{"model": "masked image model", "dataset": "photos with spoken descriptions (Open Images, Localized Narratives)", "train_examples": 101725, "horizontal_flip": true, "activation": "gelu", "qk_norm": false, "depths": [2, 5, 2], "init": "trunc_normal_002", "beta1": 0.9, "eps": 1e-06, "steps": 15800, "epochs": 59.6, "lr_schedule": "wsd", "decay_fraction": 0.2, "weight_decay": 0.1}
Rows from block 5 of a small masked image model, named by matrix and row number. Rows with one number belong to one neuron. Each number is 500 + 25 x the weight over its row's rms, rounded and kept within 0 to 999. All counts start at 0. Numbers have three digits each. After the name is the row's rms in percent of the matrix's.
After each neuron's rows are labels from the 100 images, of 14848, where the neuron reaches its highest value: "colour at peak" is the nearest of a few named colours to the mean colour under the peak. Only what is clearly more common there than usual is listed. The data: photos with spoken descriptions (Open Images, Localized Narratives).
# fc1: MLP up (model.blocks.5.mlp.fc1.weight, 640x160), inputs 0-79
# fc2: MLP down (model.blocks.5.mlp.fc2.weight, 160x640, transposed), outputs 0-79

fc1.104 121:480525490528513460479497485484515458486496521488504482507430482544508518478494470515450509513522485469437503462534539502504508543491525498578487503459497521489486488528537524490495463517502500489451515477509504528473485508503521494514540480
fc2.104 109:497482459484538538506502514491548517488523482507490495519539515417526519513500489518511497498439494524543485485505473472490491500491467496475496528530481547446526504481523541462494529504519512535517532507501520496512496489439470534490524467
colour at peak: pink

fc1.462 189:464457533485507474497472488484501524508483502533511515496434478534465517465477532529484457494481496484525483466501526518512455520460505548507472504478499501483512505521518488489507479504511465491544528483534488488479500512561493509556491487
fc2.462 185:519502523508465507506462539506448514535506490459524472515458506514502502484514550497538471512507510484530512480498502513536477532497562524492479512484520547454545488446492513482472470468475488473478469513539461505519482515526485517499511499
colour at peak: grey

fc1.586 143:531489495488492510538536512528480469513521526487508505452472521508507489495488524501481468486514526502466526516490513522479538498488509494560482516566501496459533502523508533531487509505492479479453480482497496505537513489443495486512498521
fc2.586 136:485501475468508511523521529516497494491494547556495488445487484489503483539473477483493499510515488469498493510537502513549484494558444542521555520525490498524520478495486497522534489504542478543516534456486534506468486479521559483489553453
colour at peak: pink

fc1.449 138:533511499487511486509491513490489486494476515506479494473434484511509502481499516474528512507513519489562517521482482526557527476529526506467489516505479466492461501507554503471509511486492492473533463469511520500475512530513509556473458496
fc2.449 128:492473487467539453530578502462510543538488541520474527555526496481521526501472527502461541476485504507537502542490510492473492494504521493528498492477502508542509515491465536473483530472548540547495474480472512491459485478486480516525489457
colour at peak: grey

fc1.276 170:500483472513516503543519522513537513504516463488494475487486490467447489571519528520524509511541530519486547496502463477445492487495505510463493524502508542498529470535503476488492470535482528501454508503518507504535480533480502483494524499
fc2.276 186:500482540484526489511493466521505502471513484483462459541484508513530504461524516511468508517473447476486477537545552487511513493476538470563519497458522473493493515450530500496501536517494500501469511512452512490493530512519488523472486530
colour at peak: black

fc1.291 073:484484509505504435526528527503486529489534509486497489459464526451540485481487480520466514516484526530480523471529514493514465530528510484492481518494476474489486487536478534492502506475515534522467511497473462510468522540510514507523480535
fc2.291 082:535472504501511507514513521517487494489470466504462498507545471505487487520465503459479515543517524506510534475522496513536527517514479521513554472503547466492488489495508546480505480483478485513511468475490485525495433515516508539476531460
colour at peak: pink

fc1.240 057:502491518516521499516491511504480488471532534493503533497508496519466490513479448487531505485480531513509502529488497533514495498533482525522513505523509511528482505526559491524500501543459536562517493492526485504520460498489505515455520478
fc2.240 061:477475504517557511510536540480469502554553537491494513519483490523478449480468491490512481508498496499511509508486514493504458498531471541518508532545540512506521540547507508531480512525495529500497513481501516501506515525511518488480500486
colour at peak: grey

fc1.422 139:511522496503505522519476499490503515511493476498501504485524502465474515467493512482537542515503499475552481532505477464469482508469452473556546485505520505460466480497467517477507484512532439505541540502503500507498478489475518512469482449
fc2.422 126:525551487460493529448493523507504494534507487532508507486502468513454507479517538458536494508487522499508512520492522494441528530507470506510534498463521499458502470464505492495485481499471484482519555521492491489493449509522494524490501465
colour at peak: white

fc1.541 093:519512505474501513476500531527515504487496518501532481457474495463506477527524516534534555518503534483551501480490521461491505497498516492562482492459496488512483497477474516507531506503520480478490436523457496488498503515518519473525481481
fc2.541 107:488524477533493499521524494489495498530518507485459491561503499528481478495481507487469466502494466505479513512514484545503466501519479519460514516545501521524523528554581508474439514478491522538498534484533522501512523502485506517463522482
colour at peak: white

fc1.273 098:478483515534498528514459436500484477534496489545504505533497507511487500466497499519501528497576501525469523467505445472512523507446470480492456493507523501505502500522501495519501480511476484490525512506496486532470486471520494484530490503
fc2.273 102:496531508440548490491527506503526494505481562447512519501502465502489500542506555469435489498473480488509507526484490467484528513488494514510504479485508506503496476505485517507511525495529521474458505497519511502495509545511461531458471524
colour at peak: blue

fc1.489 051:518564526505487476517515520502495517473480522515501509475498490485509490462499512501536509546546498475526483514453549505482525499494480486529522516476469491517469507520507472533501487478467488475436497482485494462496527490555526500507473477
fc2.489 055:480477504485493474462478489484497477504535507537497526463499509492487519516441538469525491497480512462485499502497528519510505481495519521547514493483495470501551481517507556521499514482494487455523474509476465503522508482523524520466508488
colour at peak: grey

fc1.341 071:487520516523493523517499510484473495522540491512487524513504527514491525495479494529530512488491513494500556519439474477489469506473501478471475466540518510505485549534498499535457481475481538512496516460526547485469531499488509477499494490
fc2.341 081:473497496527528539493515523496468478552530469496490512547494514523505497496492490519547492502490491533485558518465532516477471516501521499512501479533495520482527503555502527513460482511471502538504516527517496490496507494474479478510551478
colour at peak: grey

fc1.86 114:488513522497496518470469533480484462495511494477501503525506514501521501481498553477461490481482525507505511490499481531491513492489523419493525530527541516476487496477522538556506529519503499488496481495507489489536489479519491527537496452
fc2.86 122:497550480520468452517527535545482520491521510534480454492504502454530483486512487514563487513492490496457537495475532479497462494514482541531460524478509497475512518509494514513492471497531497550473501501526479536455520550482493454473479496
colour at peak: white

fc1.588 085:519514492502492466467476531515494513504469510518503481508512497470521502479522557462482515532571465492468463496483498489439482488481511477530482525481530471517533511493463508495511500491516485471513484507485496513489499525554489477510459513
fc2.588 094:547505519459497458494468498512512477481460471542480489463516489479492510501519526466476556544543500512493460504499485477456533491486515475525491484440507457500491501464472511479537506511500489478505499526474496496498447483522500484509494508
colour at peak: white

fc1.170 052:448486528469514512503478485518485477487507544480505499508541470526494498522512494510522478506468522474531511493486505525526519464526435482491564501507517530522495486487504485477537567537462512488502482494517473508496483492489502509500452526
fc2.170 055:499496457506541517456513501513522518515516497491525486511548485486499483472496442517537469528550522512528525475494518499478490498521447490543511486489522491481488521520511517485505524476483533473500504486467498495455516494486546526551473520
colour at peak: orange

fc1.332 060:524486484488496496482500511496534507477451527536475514498487481528490485422508525561487475505527533494535459468470528505500490501528506483484508486491474472470474513489489468482469484486472467515477482485492482509458503517473514516495517496
fc2.332 066:511511478500444455483500504527488492519526482483525470487508518489455556510521493475526526513473496504447532525502476490513502463464471473525498500483485514518523468513516508516517503520529540460528490492497492524496516551515490511477488512
colour at peak: grey

fc1.315 154:488482508489504496513477481498499473548517519472488493506476490495509490453495521510477551491543471510511531484502468534498545514482487502486483525500505498489500506504514514522501475481455492456462524499493456490515473520498495477474504521
fc2.315 129:510521534483491499501483542478474483541479496434531489468518495511463503509489521500489464473475517518499489509460497507473500505492515533458491482517502522490502496521483499513519479521512460495498501496530488510503497541500472524501491477
colour at peak: white; pink

fc1.458 047:506476482508512520512465491495476482507509484510494503494502510513474494541473471492479454489537499520486493535471481489513481476580511460461535520519526510524517503512520521484510542519517522479547478504486496549528465484435483493496529525
fc2.458 051:515449482480543556471532549505506492492519482528499483475492488526510471518488473489510512491514540516444531449534526488490536511515512511507517508494495493510540522525534548495488489503511544479449498467491515499495486470496524485493485518
colour at peak: pink

fc1.439 156:542540446562497492513540492496507520470522500468505505495460550511539506482499495512503514495508490487535509475480466480494480514452506485481474542542485492467487517471511537488443516483511474522473463509513518446514514497479502512482466461
fc2.439 128:491522478510540480496512516540504519466495519449463509474464525499463481524498507504518517504497515468529515534500505510510462523522503524489490510501428554524484536508483435496475472497504527514506477518513499498500514472502544510484480489
colour at peak: brown

fc1.187 044:522514437524499536522507494495510504494502500496536501519465521474477499547505502502517491477521514533482529502520470474488499511458534509452468488548468535474490491504462537496482474480536508498496497505504541498506480454501482513479501512
fc2.187 049:513468510468506437467509465532509482517480524521469472466532489527489489481486507486468510545469517491514480473467494506478510497528515477567474507445551462513505538500515536494521493528468490485482511508480500495524511490516513489488504509
colour at peak: white; pink

fc1.100 035:502489494535502469535486497519453508446451507454504508521509478494506503517519434569520468481526479513487486513499480494525502478465498487492483481504495514516561469481486480489490510528545480504490517503499555502534526502488498529511464510
fc2.100 038:486555495494503488512543515522448501485436456485470523488532472532491528531498468521514471532456498497479512495498491477508484499527500499458496508502489495484492435492473457565469524485498521543526489530471571486477496507484497530489483527
colour at peak: white

fc1.609 051:522512515513489527529536526482491519516535511505498526501446534474543510474483478509516500500512507525485544525472481470446455512494523481473480423530522535462495523527477483511485451470484539505480505466521570489520515528503501482490495521
fc2.609 056:471477501511520557476499516481527474568506482488513521534476502478526481472475477503521516506504509517484558510491538520438471560510509514533490482507506522535539500504489521512485489519486493555479519542508504478507518495488531462522503482
colour at peak: grey

fc1.49 070:546474477500493556514462479493520514497496523504546503495540511522529508488487504517510513478545503528502488441505514516495492474512528476487468481552489505481468503513515517522467492491490508493517511488492534482552482501470491497506505507
fc2.49 077:514494446512481478493513504501553492497480470491444466457465488474432537532486510512519531536480483516513538501487512524512500487532519542520503499486473461521513480516519524503493498495535507488562500467487495525535505495517534524467482493
colour at peak: pink

fc1.469 068:521510467495504485481506469484462473467510489498527512540479492544502490520485504520496535519461508493492480505476485516519475499510500493488495494497538491544501492485505497549492530512499533467448517479505541479550507510484456508467464517
fc2.469 069:500522525488493493512518486500524517522538483520518472500496505505451506480502512535466414467497517521467499529516495480512539524508508504478520491514450507467502480500506506477484521486468471497524466527527493524508507473494460498508535500
colour at peak: cyan

fc1.508 062:505507450475494420513554484489474500476498478500489499507488488516507497488497493535510484499512523527517494474505491477496486481474524486464476534499464490505500501492500521531470500456491517483474486482474506476512555482501478513548450535
fc2.508 065:501516507497503530471553520488517483522550502493532483503531466478518514476524495469478480485527502483457545502508499507527499514490463500515531482516559467445532482485462524463497492527491451491539540550499462467502484526514500520487540507
colour at peak: white

fc1.47 060:519486486505478499519509536497482507525485516520480498482475501483476495518519509499499498504522481527501512505538505453479489499457510509473490485507438481505518456475457485454480466434504463475536504499492516476478531489474499476500481475
fc2.47 060:492507495493570488481526517483495539534510519449511510532508513509545471475509497490509530534520503487513509507465502514457464477527487472534484540508548513509482526497468472537505490528451550456488511512483499474495506504516538530537488512
colour at peak: brown

fc1.153 084:473516514487506504492498450483494500485486488480463511533494486512488526505494502468467495492441505499490492488536552547530509495555499516520574516473496539523530472498510511482508510526452525478506499495493461490515488522483495501497513485
fc2.153 085:490479485474541495506511459490498530471465550456476506538520514510495489502481517490458504503473481466506501506527509491567535441528535464535512524502488477499507480527503472526523534499441534493480506490496474492494521500500510548532497489
colour at peak: black

fc1.228 176:447506491490454473500506518495522437449519488477464525540519458485480515485482509546499502502517511474491500505496501579528529511515515508468514489485477458502527518479524493519522505551455494509480459498544472544473452545515500543493526497
fc2.228 156:463520458492509509496509532542508487529507494505541421489514483503470450490558482476495506523506495491479522494542475526524524502531514505487520508494475518526519526512502516523450500493512524481475504490487488499501490504531534482529497482
colour at peak: orange

fc1.70 061:500521502525504462519516506498453492494539489506510531534533517550504510486472473499526512486465492492480503535484450480507498510468491468447479468536499491478506553530504521530457472475499546516473498490503535508494527510481478496457470501
fc2.70 072:511502524492464461483479461503532492491473512474526507456485497471505502516487524510508531512500535503512470443481503469489509486499476531508486514458506493499470520469477508493545529499491478447505496479481504500501480497519515516529484532
colour at peak: pink

fc1.320 079:503474551489493536505488486497491475480519494501522484438491493535530506473522448528458503519513510477519492490526492506526533507533500505560480471454491503504466487497521488496515542517500492497546473521476488504512480515567482511491496514
fc2.320 089:498498525490445506486486508487540481503495518505525495446463500506537532469478434538454514532522509451495461477503485478529522502553522522505457496481499495470469490490500524512532534472499460507527513485471479490517529487551504480497518546
colour at peak: white

fc1.556 073:509494522520489511450484437520505515438517499551490498485531498536446489529501532478490484477484519520493509475528529493505506479576448494507545523508498484505519476522545486541514495528491543456539491507509470508509480488494471504524497527
fc2.556 073:473516510482473518485487527513456466557453491482487551504479487505514486468496516495496438508489499499475480559509494523504525540493542501489523484483500507524484508499492481473460512489503431527523511524512502490482466541523523511444512496
colour at peak: white

fc1.135 087:491533519488515491537489500497448499532535507465460511548551502505515495500500569531498540506511490488471497524464451481491492481448458470516490488460514507454562531496460522515483484535486466525500495515511502497488482548530505493463497499
fc2.135 093:500487490503547471505543525508545476508537549497479527495466467463488442532441484500504520463504506535495535454507508482528506508488495508489479494518509500523491521536509534522513509510456545478510507401522516531519544500468510466501518519
colour at peak: pink